Weights of a small masked image model.
Data: 72500 training examples, 10.7 epochs.
Rows from block 3 of the encoder of a small masked image model, named by matrix and row number. Rows with one number within an expert belong to one neuron, the router's apart. Each number is 128 + 32 x the weight over its row's rms, rounded and kept within 0 to 255. All counts start at 0. Numbers have three digits each.
After each expert's rows are labels from the 100 images, of 14976, where the router gives the expert most weight on average: "patch colour" is the nearest of a few named colours to the mean colour under the peak. Only what is clearly more common there than usual is listed. The data: Sentinel-2 satellite tiles (TerraMesh).
# router: router (encoder.blocks.3.mlp.router.weight, 32x256, trained with AdamW), inputs 172-255
# up: expert up (encoder.blocks.3.mlp.up, 32x256x256), inputs 172-255
# down: expert down (encoder.blocks.3.mlp.down, 32x256x256, transposed), outputs 172-255

# expert 15
router.15:174173099100114134129187099155092148159139104159146125157101058112156157060163079121139115099138079152143179167103180147127158133105125055127120169064185091130073107118140165161119178138098128141171128163093162156143129141115155113113118177138134084096
up.0:115123171132171142144125066152112114139133108186162118134179121086094147098134146143069148138147149127138163150145123107120175181117107144104122158133096157059050099134143179148120150094127162158151138177155133118179142157065124163155108176103171166151
down.0:145125132143113152138139133031134144093163093118180081156185078144124142136135072133117090182121092120108154153138164084054154117105133098056071144160084089195186146081144107121095118131085135124124167093153135100126151130189141110138111175141131106148
up.1:174139146164102152087145156093167084161160110166113145139133102112087040160150148155151038166069142156131070056132186083135194118146123105063122108115128136133118135141125189094127157140045159147158192123137064078104112125109171089135110120158124067129
down.1:109173121144108123118120153129078116164106121150140087087073077088128121138128117162141110163166081117100110162042159163125126112078152136087120149101116109151102121137147115159156140079156113172085110086114095078099194117166127122150089137153073151105
up.2:100150116143106157033098117067089116132081139126122126138147132130116086123148110127134136124174104127167127158126132143165144127143119149105094189181151097146064145137147142064134051128151142164105141137172074051134189164139127151157136116128156138127
down.2:129127153136163147214140151111124128118133127093138146112087140105161146173138118192155123144137143076092100134131092193155141134092124147108134115145077142123109103096133207160165148146093135146173153199150124127139122116105119100131134137126075131160
up.3:036055194144133080135162144116100159161167125137099081099117132117160178136140123086119105126182114150144144137112083142084117066116128154124088077069131129177165191098146120135077144098165159146097160162086162170094099116135107096088132054137093147097
down.3:149149118093203143125148044138079140137090160113161098093192174133151164102137142137098047133135115101145092139086123148193178099092105112121140076121144193119097088141147171137143098146163196097117140131135112130109113118065145119107146133138149101174
up.4:110131103097111097190100107169092151124137152186153099138110132142197092101123035108073110170163089188126132116149137118150083200119066113131179147137128104139123157133163083183080165153092093150140144167119154083141125156165185139105131102088156117102
down.4:110103150115125152141175119118110127175165153101124130125111128154165174132192134133107121170109154149137096151137166146131116091102144087123114136140065067151160177087115121155184086160209187067121144157157155126156090122128169168102077222112086156098
up.5:120082091141125066103107089115142062134118143137152166080137138126142080140072083163149161186134137100118101168088162105146136110143130095106173157202104167101143134104122121147145119149090196199127089100178126082177111126100121167132078160120159149130
down.5:143115117100085137153168152140142110163097141111126113104150110075133140150140121086161092118108084151169130200120086145138141134134190089076091122150067055183109018115159127091160118146138116158129172112168127170112099147112148102141116071103146125152
patch colour: pink

# expert 9
router.9:116074120158117104163092145094075092132137092116151104149153135151159144184153139076177103149057099102087141148086108121086129132143201154120145104104157150152120134086129169182142104118154128149102148073144147074124121114071135108170145136188096142124
up.0:126154136124120139127130095136078115157170083130093090153121162211155131185191169143155056180100098100108061115082114137119176151124162127069163163105150155147177116104134183140105138110086164117153140128116092057146116108136113100145105208115138132091
down.0:127086120124089062114066109108142093106139153135138153059108103138137163177106119093089165171147120167111158086073071159070174103168103105117092105106137165135126178155146140119131116142142170124166050141134129062143156132152095125075148149128137143139
up.1:069075144088114184171110110154155091118133106165103178113140144112127157111086125058129137143108163181180142073165159079186121126167084140105156165096032051173141166110087172118163114096104166127130120132164108128155131119104114143111117120138187093136
down.1:124095179156118072134113107106083095149146147111141145188152164117149119132157092211113139121107116117081121133119050122109150122125182117057103115099117161122142135109158196113167158090083095178095130147120174151175172162093152129115139132152110100172
up.2:103129145150101106107065132149137113146184112223159153151159126067140134182077069144116145129190078127150139121137106142106092143085088186086147194117138111108131124116130179141150163165058161098133113102113123114145104113080113163114066172125129144096
down.2:114136143105121114098132139151098132157065150141120133169056094109118124101184106153133197088171169162134149137141069092140137106144191127101054167167071164135166120132096156100140122139089118139127111162119146062141149154185105155137154154118129126150
up.3:110127128169122161085133126108185120126129039157124113120060133181098081100165116096117127101055122192105166153160104113113123125157071179160185112170086084168089197093145127100083142162096043100129133146107154120133148142079124134107081112150085139074
down.3:135140193185140109113121145168099036107131068129120175149110163117154116191134135082155160072112165090220110103147139151134061169142124174115141093139136079129171177094050142111112165139148134192158126101117172133102148120160111175093131108123139115107
up.4:117158122117134181064116111128103119067177092150101102048086116143122057099101102094127148095074100072134127184114174113122116044193087107073178096134103114148106166169226158158127141104141112132188147144133141126149137109084171084093170061152144074128
down.4:127127146122148097119144078149157120106155139170141111146070129117143136130130119139128127145133086162165099109107118160127162114153109117097155165188142059106063172123085190150147155131128093176120112158174148205127162233192161148111106102170084136143
up.5:109138152151082179146108135117106101111118118149109155108186144099129097100065127107134167100135129118157092115134122149117076090112117085099090073172108061133138136164080176092135137131124158135174106163182079090101141136106130106095128118111133132084
down.5:093175130093172152147123136089120121135139138189196136208112134134144115135176162091174133127074121147156114105132088131161109122135108046164168139144149142116138081160046129180138154161123213120128103140126091168113144073127130126079181113143117100163
patch colour: pink

# expert 25
router.25:140159128115163119111094105157095112099120119080174139106150128158099163170113160055144107150163061139096164164078151174128172153104127135123145135088186154176105137136186105100131182138083140135083190178157134169149101114100131107144129178183136147099
up.5:107081190138161086130154133143085102128108105123109156087152148218124112105163132089152095160121113117162163135163184133148121158133106070112122148089136122121095141155120184098118111175149083108177057123108167170121091165199193140113162167179069085132
down.5:163126148130095118196106064156118157109238102149183095055105135128133126178149152131151104106117096130152081089164162114122087098133147080117130094125124108143170174158099116065185109164210101160091161167132127103212163099110052130082168098122152200076
up.6:127137197122136143133140114092110093117082161159180125145110145140117157119159113118075165107123077122171133146136100166120110132145102083103146136149180090132123136158079156143162135156146129133169115137144110123129103186127082152128093129112180063111
down.6:158154111080116142154154083173189153178177163134155123168135093143128119110146101052124106136078072117098162100100111105109169137126129129101187137188088115109146139116157144138165164132093130196128096134173191132144186131106184064208071134091248182130
up.7:181101121124121141150227130096192162140173122091141105140075124166162114134157144110145129140172079119139142081168184116142172106161106193095133157100193140143133112148179106131102107116101073120117120104117124114156072145129143161144100113165148096132
down.7:188129161162108118110133122103145133176149177146119140129149103088091115166146091136131069126079163120109085138132154092126089097093108153142174066110125120136086099165128123123121136124083132135130107188135127082171116161150178057101129115168100093194
up.8:091172194127076125080106141130140087101111115098136133145159096151110148149121168173127126172124063149114180149097123117120138156118137116066140104089071115136121123059163206084128129085094099176119098136139086139112163084152113159089162141106170156169
down.8:136143131102097167111131131086119098184168122152077127092050133111087035095149106115122127172167190101074148130175206098158097140132100153144126117101126163105086111198096138066178119197144122180125143134128128153176154079104083142151091111128064129139
up.9:113087107099139099131061126119188171111130129176159082101153178128118141151099173140115146180112097113112114166110103167081149131137083121130149151044118108096135106200130092187112120075125150138117135112101133159104164149145178143098163117144162079178
down.9:112153203135140137077158106130127155106111100119091145103127169137096150098095101189110225138158130080122083150127120091097147155134141111193110116188199153165206168092171159150082171128094163104073219130097120163145148103093092129146109163132139155115
up.10:136097103165141134102109179147192144118077112113146137132159150131159152136057149142156142148133130208128074130170143121160154118133131114092139101094123087122132166113169125110169191109103129155055147100071113163131143107119117119132108043121161167153
down.10:108145159135150095131167133134120113160149124110149125110117065127109105117068158156130188080193146045155105115195099111156168143118110068126126098135141036167146106147105134186116105112149136105133097117128100159127094120128126114103122140122178146186
patch colour: black

# expert 18
router.18:120127074148109102095137162149092138123099131094141161079152052120168160124128170093077096185134182097092150108128088161129162145094158117093111147105186133147150123143082119115185102096058107173168125061118108190097129089135135132111124106067087080078
up.0:188149143138147168099142123118092194100154100117160096105119087112120167093126045142141130138161050092116092082143100115155145082148151129108086093149182154154154144063154090154136168077120099175143140117072157134140149146144121099137142188125138097118
down.0:118121173151149136190101070112139113112197150139115131112170156142063078128111174181071111156122164116172162142140160139133121147116166163130078116106176110171158086157138177159140068132143138214170047139072145090114086145127091102171094065170082139117
up.1:163154135068141127165141142160154144074128098098098156081079077114175103124080131107157102125120149100144197087134133137111129149117092153130168125116128129178069097088178151171159163116115180130131132123088113128122116156096155180186096126160117110169
down.1:124205128156144149109151134160146092220105120127159088143126104093141084165131137153147124136127189174188094176133178114139132134113122164119143120107141115084123094180122136127146121168177158088118071071086125115133076170162144154090117124144135092137
up.2:168066124160164077137209119159133105184072134165179150135217174195064077188164136100173148131135137147115082108172142166162094140121159125096124123129097130094135123152121160093188126125186167102178094140124122135106086185097125145062123112108086167097
down.2:158133078150104169124131107100090150152129123101089137121160108118140149124152163154107082042142114088079141131144134135178174134159135152101177082122063136110178168116108119163197108141119117123102108173183082096105153133131120108141157093158149119125
up.3:169139130112145164164150165139123052097171147151159148122096135181159058183175114092149151113092076110201118096107125121141061146147107101138111094119168171151134101131053143115097159166138102113183112096124122108161107128116150124125150127099121102090
down.3:031131116117120149143171161124123123104129153129140091126131141086135088105184083129132161104103088156113162139074113146115177097105158106132127163112180076097085176115119134126098129101130101139175149141174065145116182129101137155154102118127116156147
up.4:170162132105114231099069110085106163109197118136145135086089139122126180160172103102151102071154076171118157108126114115159150112156083120089124133117110105128109097105127150097124137063146099155106146118073126157098112095123133125128085152167195183088
down.4:093130136157101095091080067157152115113125128108110072049082197106144156166124154130092111182118112120159125113108087117095133132120192162159100106145144109130145132107136156131080179170149155117147117097120150101098112148130116090186139154123140174108
up.5:160074121106095056155165175145104079094195080203113129133109196137106064069141167092139160093102192145175095135154135114107143192146126161170180115107132089109159145108151157154095145134188153120187132191117146084134109161145123164139187081124136104108
down.5:067134121126112152124121106082150162164072072135074114155113049158179107139134113106110057115146100143138076165090122120101162121092120138147111145168130108104108162179106064042141111118120098112138166160135083118167078114135127152077090098149115169116
patch colour: pink

# expert 10
router.10:087091092120160129146107076144112096161111172127145107119101045082112155097163128087088098122086125117126155149116141176145097100125197071134155105109057102086084100144076142110165185127108044130117084080137133120103116106116134177123083085095085120059
up.5:086103182086104179168119158110102134153122119144116125187164138079085109154125132159155123135133099157121106149176190091122090138155113099133141058053126082131123109131155102156110131139127075137156114142144124189232151129195070124147126172081112132116
down.5:057131120123123108151171108119092171065060096115122153117176144172126106168053167136123135128115123139172110137063153075125075131091075138123123178154096124081118222111142102127198138133109139139169131121175070096108098166154119102130181139131125117183
up.6:161128085107161156135217146136155104148108125223141138110093123104152091151085093131125114150134127120076111191125163091139103138211095169132168110162143125189157150190113113167172106165154056184175098123123115128148156126059143138165108147118175146131
down.6:126089094145171070209185135178087159145122191090099142112144126130094082125109147089080094171129098127130164099140158130156138125143185073147095145140112125083104146095165111110084064148114150142148138179130139106156153163123104074079116135179111169159
up.7:138150141120105131067094107136146120118077171116141116143157166136128126086128142128132099094131197144142171149105093142106155095144132180101122089161146157142112113133126121138188094142156178142113159117139119116081150099096082143086127123144183186097
down.7:160077152150060148180147166144142146159149118112132098116094166141099077174136084099094136112099046086160129123128143110097121101153098107157133113074129114105143133126151149108143136133181135121091121101126090090082144179138120159089188108069124139133
up.8:114174086141109148206139195144078088102113114108135112142104110123128158088127158140124160203118193078079124121184115153111135102147152121131164176114135138112120178090127144100063139156104083076185179166118110118129184093146167190205097172144135110104
down.8:094084162185154091127204127094082110109137183114175129129137104154143090141125172117155121159202064132103165151182168159188158163150139130118081141113116145123145134157177171148162051094138126187162117064110166110117119167133053148100138206157132151124
up.9:186128205156146137133111197132115118086105098136142137143127090151073088121149169083108093184090139167141087119088152128086183101126143096106163174076112131195099134167148159102123126133110151096173098070105111145103199143144077132096090140118138106116
down.9:136163140129115100072144107051078146111142147104143152132121157200083102146097178125138185074110102092086164169123085142107105158096126212128096144132090180115069078113097140161125138134111136191150106122129188131050107123162096098085165139123094149121
up.10:150153148096139161109150136134082078151156134142078119091112143192167121133049085101125097184151147103136152122063082130147188154153100131128166124111095095124073147113160194143104144132167076119104087138124146115126134127096174124137165129131117150117
down.10:212121105176134113137137125078147108129098110149113098114093112146141152123114165095163135146095147125139090130122164129101176121136102130049150116102081119156109117113133092132095092112129196118203095095141131149123136169174141140178127098138161103179
patch colour: brown

# expert 17
router.17:084132134072138145134193192099143105076162180093132113168096151120151167085156128107074112159143067109129157168093124150105135113128088171157139180111080150103130119130064123173131093089119197099101092058157168112083125126098139189166076150162102064124
up.5:131158093129120089080069126144116087130102127080159127113133110125128126175143152117201109143142161088139101152126117109135096121086113120150122137136169155082091101084179072127103130122118161073136133081200088097146161103110124170159152098169186098151
down.5:165090079112151111113137083072080161100110121162135189102180102118153112125126105101144118134171190160100097122052151151178113200102150113142151142135146107107095125191090119106146138103111117111139157173085126186139104126114168136104116085109079130163
up.6:121118111123148153106111171143150136094117080156191125117123087159156117131061167142098122135089158157130138041086119133130117134079152146103097108097108143095141130127144100104146149082122165136084112093185119092159112124108165093105139167079123094094
down.6:149138155177136131222115157123162157123162171134093099115127111163100151168149101202120147100132141054153110130125155116087120175148175086165140160151191132152157101134105119136158131206133097111100126161124106198067099106054070127101095111122182133122
up.7:168122096116109115072119154096165106133137136189154124139066150119121151131115163122068148102093165083137063113160120122094115123094118132114143151095128125069144121131119108091108148160150178156139080151135144085142098101150138133160173068131118112178
down.7:133146156088096090177113138090108142104140165142103163086150169220102147113122114106167125096087106075149138143150124163133054077155138115170144053129211156141127071117155134086116138219124154089127133093105153185048169125121164118136095102091085173119
up.8:141088066160129116177143086074082162111152139089085147129119146126197126158126131134117091184116140118128069127125080171073109105084088143138127135134093068115171127132150105105108165137108143183147133106115176125174160094067176095092148099136126125186
down.8:092038133074118131153132135122175102144100120143156142178139152149092106115108129057175178078075154108168146119143130065170069137156141156190156084157166102155173068137069096075198105137102132110159153106154095170114117205117105167083090155112093160161
up.9:093088177091112183189125163118113169146098148123091094132126071096102070178076101086156175107109185087125110175135100088127067113162159091063109122126133066112158147146129132136101065152107109109120101078138112106142096133179126107155156157124156149187
down.9:195128097129175093108103164124133140084115146081125179148105139147160145131156165077130157145123109107132110094118114193115116094078105065145115117115127113124143095094134127124177146112119155154115141073067164090081124152142136080140164186147103180078
up.10:136095138103124097077146200088156132141163195071105173080046134089123112146187121096162118145156125148107186072136172143136073101169087130180139138126095144141159118165100134193138162132118096189145132113155114116160156193136109114124127119133127147135
down.10:154166157171166152166153156089076071121100151153116105116117130035123101082133141114148152133159076124116108128156113148101125176116113145136132121108146136095086146096176187126127133159102144152183120159124121083122137184086125173119134215117146105118
patch colour: grey

# expert 24
router.24:196085097152111085101163143110074112107105161162150149088157150069159171158153132109109116106054181103119126131133174094116114115119135127159099058081094119150148113150068094089170147120082077104145071144130126131104102120095117172162155176161122124149
up.5:105106115214095112110145130074130147105088129110131188147127161210101138095137150061156087187143147169106123139135139055148179108110119136132138159134056087104152168129147128189148088078086153142114115163112158085107100086115183136170121130106092104135
down.5:139123117110141116106111175128167099133145096149110099100113110167151098140161133114150072088116153152202161081153168138122151156096094078169078097108066158095166122092117164129140088145153132148178082162153185105140141124137109120122104217166092092109
up.6:142094068140221154077130149094151113121102157103102158138141169171097092175138140121090108162107122071134067115090095119087128174115097133146141138149186106078179148153118157095129164112129127135148192137124175139046157164090138108134135088131159180157
down.6:178165123112060155137088103115123094117158113083128134151085091135129090176135120171158113081152117134152154118155076111136160118135116156134134102098126076128112114104165150141166140107184183084164155103138087111059128142151140172121121141127081093153
up.7:106081144153166172142091113166101151113137179099197161117153147105168156103132125156132103073128158168128093151119099110149122144128130104145117112138186180125096074147135169166125148123136189073107209121115175144164139171096096138115157078127131148037
down.7:162103121110197186117094178119158111127099106128100147142189161067135152153120118141081172134102186141121088182156146141129202173097143149121128078122169135074134123144159159112129158110081157199144139145084150130079111100120190125139065150116119113185
up.8:163140151095130155098144083157134123166175113140163147082091088146116144112121078132087109108153074140096115135131142085126140125153118147134121129077158103090138094100159153157080195157164060170166123097123126139137111101102122102137116144147133113181
down.8:158094115128116103118073194083128152085133120083129115093141117096115141103137139131141096171128176157133090171206115111093219131139123143085110154137097086105149150078143108142148111036157162131120169177101131120125097123118149172078081099169166072149
up.9:091172169106135136112153137122136102087109113131095144124119108156120078164155148140133137148165123212144124119132122110057037129059157077062068105141142111122155112165176151084130059190097188121137125147174125096118045091178152134049132109146087107155
down.9:104156114166197118183103138124120134146156116163147126145173112115132074167107129152162113122074070161162180140133150054111100166116194078106120094190113063102095121098072185104139070207080132126111128118143105190104159126153154109135106121093130104142
up.10:106104122094150109090115139090130146123089127120123151096124121184185154111172134166119183158119097125126139093040171114121097135165128134120136141134191090169166122156124096077075131109102101081154092124148145182094127117173118134114112160083112143160
down.10:162133108140066157181150151097121138159093103144126121151114170128136105125156153111156118065094132057146143170127152141136149158143143142138170130130086069120102160063095100100122135086096135124115091157150110166099141104133145154087124083175118119194
patch colour: brown

# expert 0
router.0:222124149070125154154119090143096070144180135116152108129103156148062150141171107112093076160168094118114131133095186144135152114124090161137174084088067139074145132133141158143128092127120151078113136112105142086133148111152147092153110139097094087111
up.0:145177151141175140087187128142163128134123139200154145114123146071095140153126130117099142158197147123177159126106151156143116110125100131144062075116134167095128125128155038159158104126095181070089110085133110167023086133153053161059102172132055097125
down.0:077124117113066116184109182166146150056168119142109080112136100160114183095118145107134079117114161092206149118186145125125093100170111075214140107117147096119102173155162097124138109111091168085094150113154141093107157101098151147158121070121156140180
up.1:096135086133070120164160078093149173203158136109128091133069104092143208150093151110072114082095161101035107143105129130090143135139126173130120114138115139094136090142105165138152130142156162152112090156124156089150121151122130151185084116105158145186
down.1:098139135128062174179109093134103167058162111146139107158072142114053093157155161106136092062147117138183177120164143127190137136115129121155112141091062131163103093158127134126140101073145142137154113127135105158187160127131107106128166167204118084143
up.2:088153156112037165138166084115079138129163153097084149098126097127134098076157138091117114116134154129127054123092160153210149128155111095169125138091184145121128134169135088116119103152148052115098081117095101144183159109128124119117136151114099111123
down.2:145127140103152132137116131157171149085085124170118137055207124154152141149145124155159124197092108154100196169146167108118090096094149147047152091120126118190160157101158142093094126184113083135124130129107122162150126134099166154121114064155137147132
up.3:132143130163187174112109125139107150109119116061121177096136175133096113134091087145120099144082105096110088160129193099148091102085159131084113118098179098104147153105079099120145159150135121147141122097099152158127166164140088180070142131146166102128
down.3:115179142137118176132051120100123120192106112132139143076174103079101086154129073160135223062121139148135123162167126121174124123060147141127149054124117141153141129106073139146173113112125027159148097166170163121067119189151083107101128123126132148157
up.4:092113144116120108168120127162089090098119110138144118173156151113050095180083161171127192134179086111126141158089112098088165120110152152093152146129126086074146151137132121126182156115131192106112134142059066120110127129135175165102146086144063098105
down.4:117150105117145138126136180155140137186160122171168092124073098092129070104157124146071143064160122153169127135147131124188092161085142129192053155148082184075138118055103174164103126140116167183101127123129166109114133144135097097107196210117123112114
up.5:147068066084079206149134119146056105121143167079090101125138108141163138132136125105148164121149174165147101141176124125150106164144073131142154108144143082109102154164098143125151106145164182142103100103105075121139122153066111124175181104190124134164
down.5:154065158155094130164118134095093113074105159138115127139200137118122075153121127118110113095059088151176134180051197104106131132143113122135137139120185126174148125119101139160126089141151044111154116101105111160149167102136108172099106126093142158158
patch colour: grey

# expert 12
router.12:108138156097114147103166172122178146135155103095125154102159146135126180101124140120164108136090107097122146155130118116129062127133162147159159118155071149137062068165199123101157159124089059121156114132127121071127101091119119122129083169147160149101
up.5:106114133127158103130138149169165113179159104168117104141177085161139051114084129099119140119139104092085148132125157179113151105136131171152139145106147135139031130044101117124136131165094133093139176125111141129142173120134124144139139086113149139163
down.5:138184180147077176055135160186127148122112174170132124157103190166138134194152140196189149113115137118109175067170116084129126115086176134075150100100096172073193094077120164131140115116117193138153149120073176103168142127103112102106140105131152112110
up.6:166137123122152065059152113072072158096115092133129099078130092175161139101151160107110110149108113129147130117092119142096122153134096157124128183226105142132132158231167155096137097118155062065136127197112167140190117131122142083142097135151097135201
down.6:105136132129108097194160131141096087110121123126092163119149111138112179172145135109110131177116141088120110113136169159103131129135099107212067085088148137129170151118172065127078153083126141142148132115123111105162136108163146195137091175134147126156
up.7:136101068128122089159153123066100161104092142139119132083140186101086081121106113112149148104119078159128087160105205130091150104124108113134082096111191137149168104161146085145112061132163112167166161168173138128136147107109112093117125104104100174077
down.7:118088115111101131124146126155099115255112127153131158158134116168190080196161107144139070121179143106117184140075072087087145109130117145133109107156122092122058146172094154062123109101102169107127112114107078141158153162143146111096149184149112106143
up.8:090161151165176109159077159111127107138117205133085184142144165181200168117083171101182094115073136077146107187155126179096105108078114195102146112099148152113136129053133137137071102103136127107156114086090151161179179135104138165104141158096129080109
down.8:176089127111108083113117170102115108147082062101122129129117211154131155136156123096149093111100095092114123116143082095120151150173195146100136129117185158196143078132139161135137105162139088073140126080088187093127096152080121192157165115172112216147
up.9:097094162161106138122074119097162133096142156088133140141158151071124107126134102168128162145178187128123173072146096111176088217154114110111110204139055118078154138111161111088121124119101137177100119087176117089112157174076160190205133138158094166111
down.9:200114071107100145100093205168097161147144138155118099143130114107102144119169211117136162120109124118187197108142112170138112141089061161137169087112092165185074097167090168138144136104121115110187071084080140130134143070170132141091141098158087126131
up.10:123077112100147114107107129083098097144140162192158165092153121131203081134123130115180211147137122176168139207161122084138114164124083199071111134095115103172091083121149080175079100128071110128111101121125159169176080106132121193116197151099056120099
down.10:125172092105084102144191147157160153112128115143129081171098139091115163116125107068075136123136130079140151100119133088134109189114078167173107149121115120116113095134116098168156119117095172109081100046158131145134098147096149115163178192111181166105
patch colour: pink

# expert 27
router.27:181140150126056202163184080127138135115152122139134127131182110180117170082123154131074091145123106155113099132088107137141151134132100074097178070143170145090182155151093116178149162077144123103138087126149131120121106084160127105114112097096172113157
up.6:178092122178173111126095152115201114133095138184077150155122117153156117085073140179118090119155132130184110156116080148079119094154103113093067127181123127164087104112080146089132096153172185134159124185116110104124127137118099117120126154142128148159
down.6:118135086140089156116058089157173192106102220164165137111152083169109145173148121158115105088081153070087172081139102087085136151148120105071204114154120158082157122114160090073110135158076070162089107091122168137163147176156121131147155158080149190132
up.7:159109113161226140169111136145125190156107101095141146146108158132073058112097159115087132116179171119151159122077109156101182099113133086197145098173142154145118201101116123119151119127151157156112116125103178106097164132180100116168064124148109099160
down.7:085148091099122182140106151158134060147118124192135143101183134181151127148125171121163085082160105081148144072162174132143117134154127119142173151147098173142123148159126191130155115108110169078181126065141101162068055170119110087106183122071150170144
up.8:115105113094136116129128199123117073160150092135106083150128135154133138176140152150160097125144151155089181065172142072085092190126165099116092138099107110127114155144143112072081106157089127154140104111128140044133093084176172125118126147160075125149
down.8:129135156112085102071112140158137129156046151191161155063126066163161136127159208134083121133160150127101123132116145090100128097122159212091154114134139131164088036113197144155119143088084098089107143093144139150071132093115117123124084181121134135110
up.9:079154093144147121158176112168065154147014145156126147119181148107110109129133097133130104120163177150101157146166135186167126179127129095107155168152158159106133120147117150106182118140171156123095155101105063173130139123116086120096113149092148146100
down.9:125120116140124109103149159116112139186105147177096135087117134189148125124151155164105181155136137122056077115083123148126147138082107151081123097108137124093086126148152175132126170132080106161141111129127127126073131109107169136122103126112080084200
up.10:164099103140137125099236061174109146124086116095107133112139129110140126109155133098141114137157106116125152109139157159129088195095123119142197118160107153133099097169073135118135065173179118208153124125113085174100080070122152148120052086158148108120
down.10:100171105150166070145098117149145122109105147126138136134141138150154175178074131139044165146129119142097149125126138182092112122101128200146146074135147191143122130173136121130154223146083154107173146114110125109147074067101136145102150118162097053161
up.11:091105148105146133084096097096164062193142138133119140117108108128189136108114093108124120125121135130156149138161209095205104166155103125122118038056149116135151122109158151058120100147133133082214092126101188115126078085154107134101095105170099075070
down.11:159172118158126096084094123114153172075212138087086140127123095199117176155146105151083097133118099148103136099124116065111130109117124196119115137141129153099191084101132162133116174167141071098161126154112185124161103104144102127154125083151162104120
patch colour: pink

# expert 8
router.8:097160131142135132119065110114092122154133133084139163169149139127100189125154136118089138169164181103115104124128089147085116135126113173159124125107165112206162084181051145070152110159137075154125116149133089148161138127151146139144110117190107090084
up.5:143185098140096185079115092117176094094133143073151128163097097173097137089191092164107116139115128136206182088109143102155113160115101130146148084109108111164132131092161109146150115120108086078119102093132144202139101161123170089132166117164102112119
down.5:111145129164062139126136120140066122091156144122181082126057068135148127086217128132090125104151158079183171163071149151107106096091179118068087160133158053144112159126144149145088183080152121154154142085135126171146096184164117154195112155169183126109
up.6:110123182187111133160172198147107118149125160137145153119220087130101144160150130143185144097179132098174171127164144107142130166145139126098139156094133143079164133147120166139144095142179156086162105126133134117081119111134142173166098107123124073146
down.6:076102131127116140131153168116137089172124096133156125157126109152069077130146110125145170137106154117109148077165139139085069122088171105095073173163090110156157118067139112116181194112134142084117042088110075077160122176153081127119140188120123109131
up.7:183128109118193074124120160141164089162080109125206113139109118203105157146092128082140106098160087164142112155099090161144131117133125177119121122137163156154153141206132109154108125118142169072132115159132136137127131126172135203174118145126132110130
down.7:160126121111091115093139160084175214143158109111110151131098092086109157116116193214147095096140125168134176126152173054068083175123148120097116131057138119146127147069103128121147142166085106118165121106121104050078203095109103117119162147070142126173
up.8:057125128069123140119073087157083119107118168085184119121154157153099101127181145183114167148146150142127125098117107098155155126160155064125155134186102067099142136117142148132173131168226161139107070107117143136076149136096104153148125119181173143187
down.8:109080149182102100130162120104098132162037125038185155107131089070194155108161116088138147120165134146177121189091178142117154089120144140119140116131180108153126105097129164152166120131186093076125185116148117130097052132060109146144171172166127094125
up.9:130128066165124159061129059129095178132151192135081101096113146126092176125180091125151132140195111132152135141108110111062089114135088169114094104094094109103177149088122154154174181148094141098108126123140166131125134123083120129156170096155095119074
down.9:193146078190138177133133082142093164133102170129086172120159147104124097102149191110098140125156133130161191111137172111142103073165108104055092101128168106176180152102090104192168147114114111106145150180163122137155137072090116137121049084110152095063
up.10:098128136075121112131147181087151117168102133120118134121124144177097159139164160160127117109140084144072160154035088134174151148162143158133149143144151118109066162164107164137146136103186113141080151148119139107079174110076184102150089113168134124153
down.10:139066093083118144164149114121214176173151097103111177129129170113174136094120149141155167117126126121145117152139098107117188083140140140128156153063127143107117100106130088108112107113166165137146092164104179127108141155121084129099124193110158145091
patch colour: brown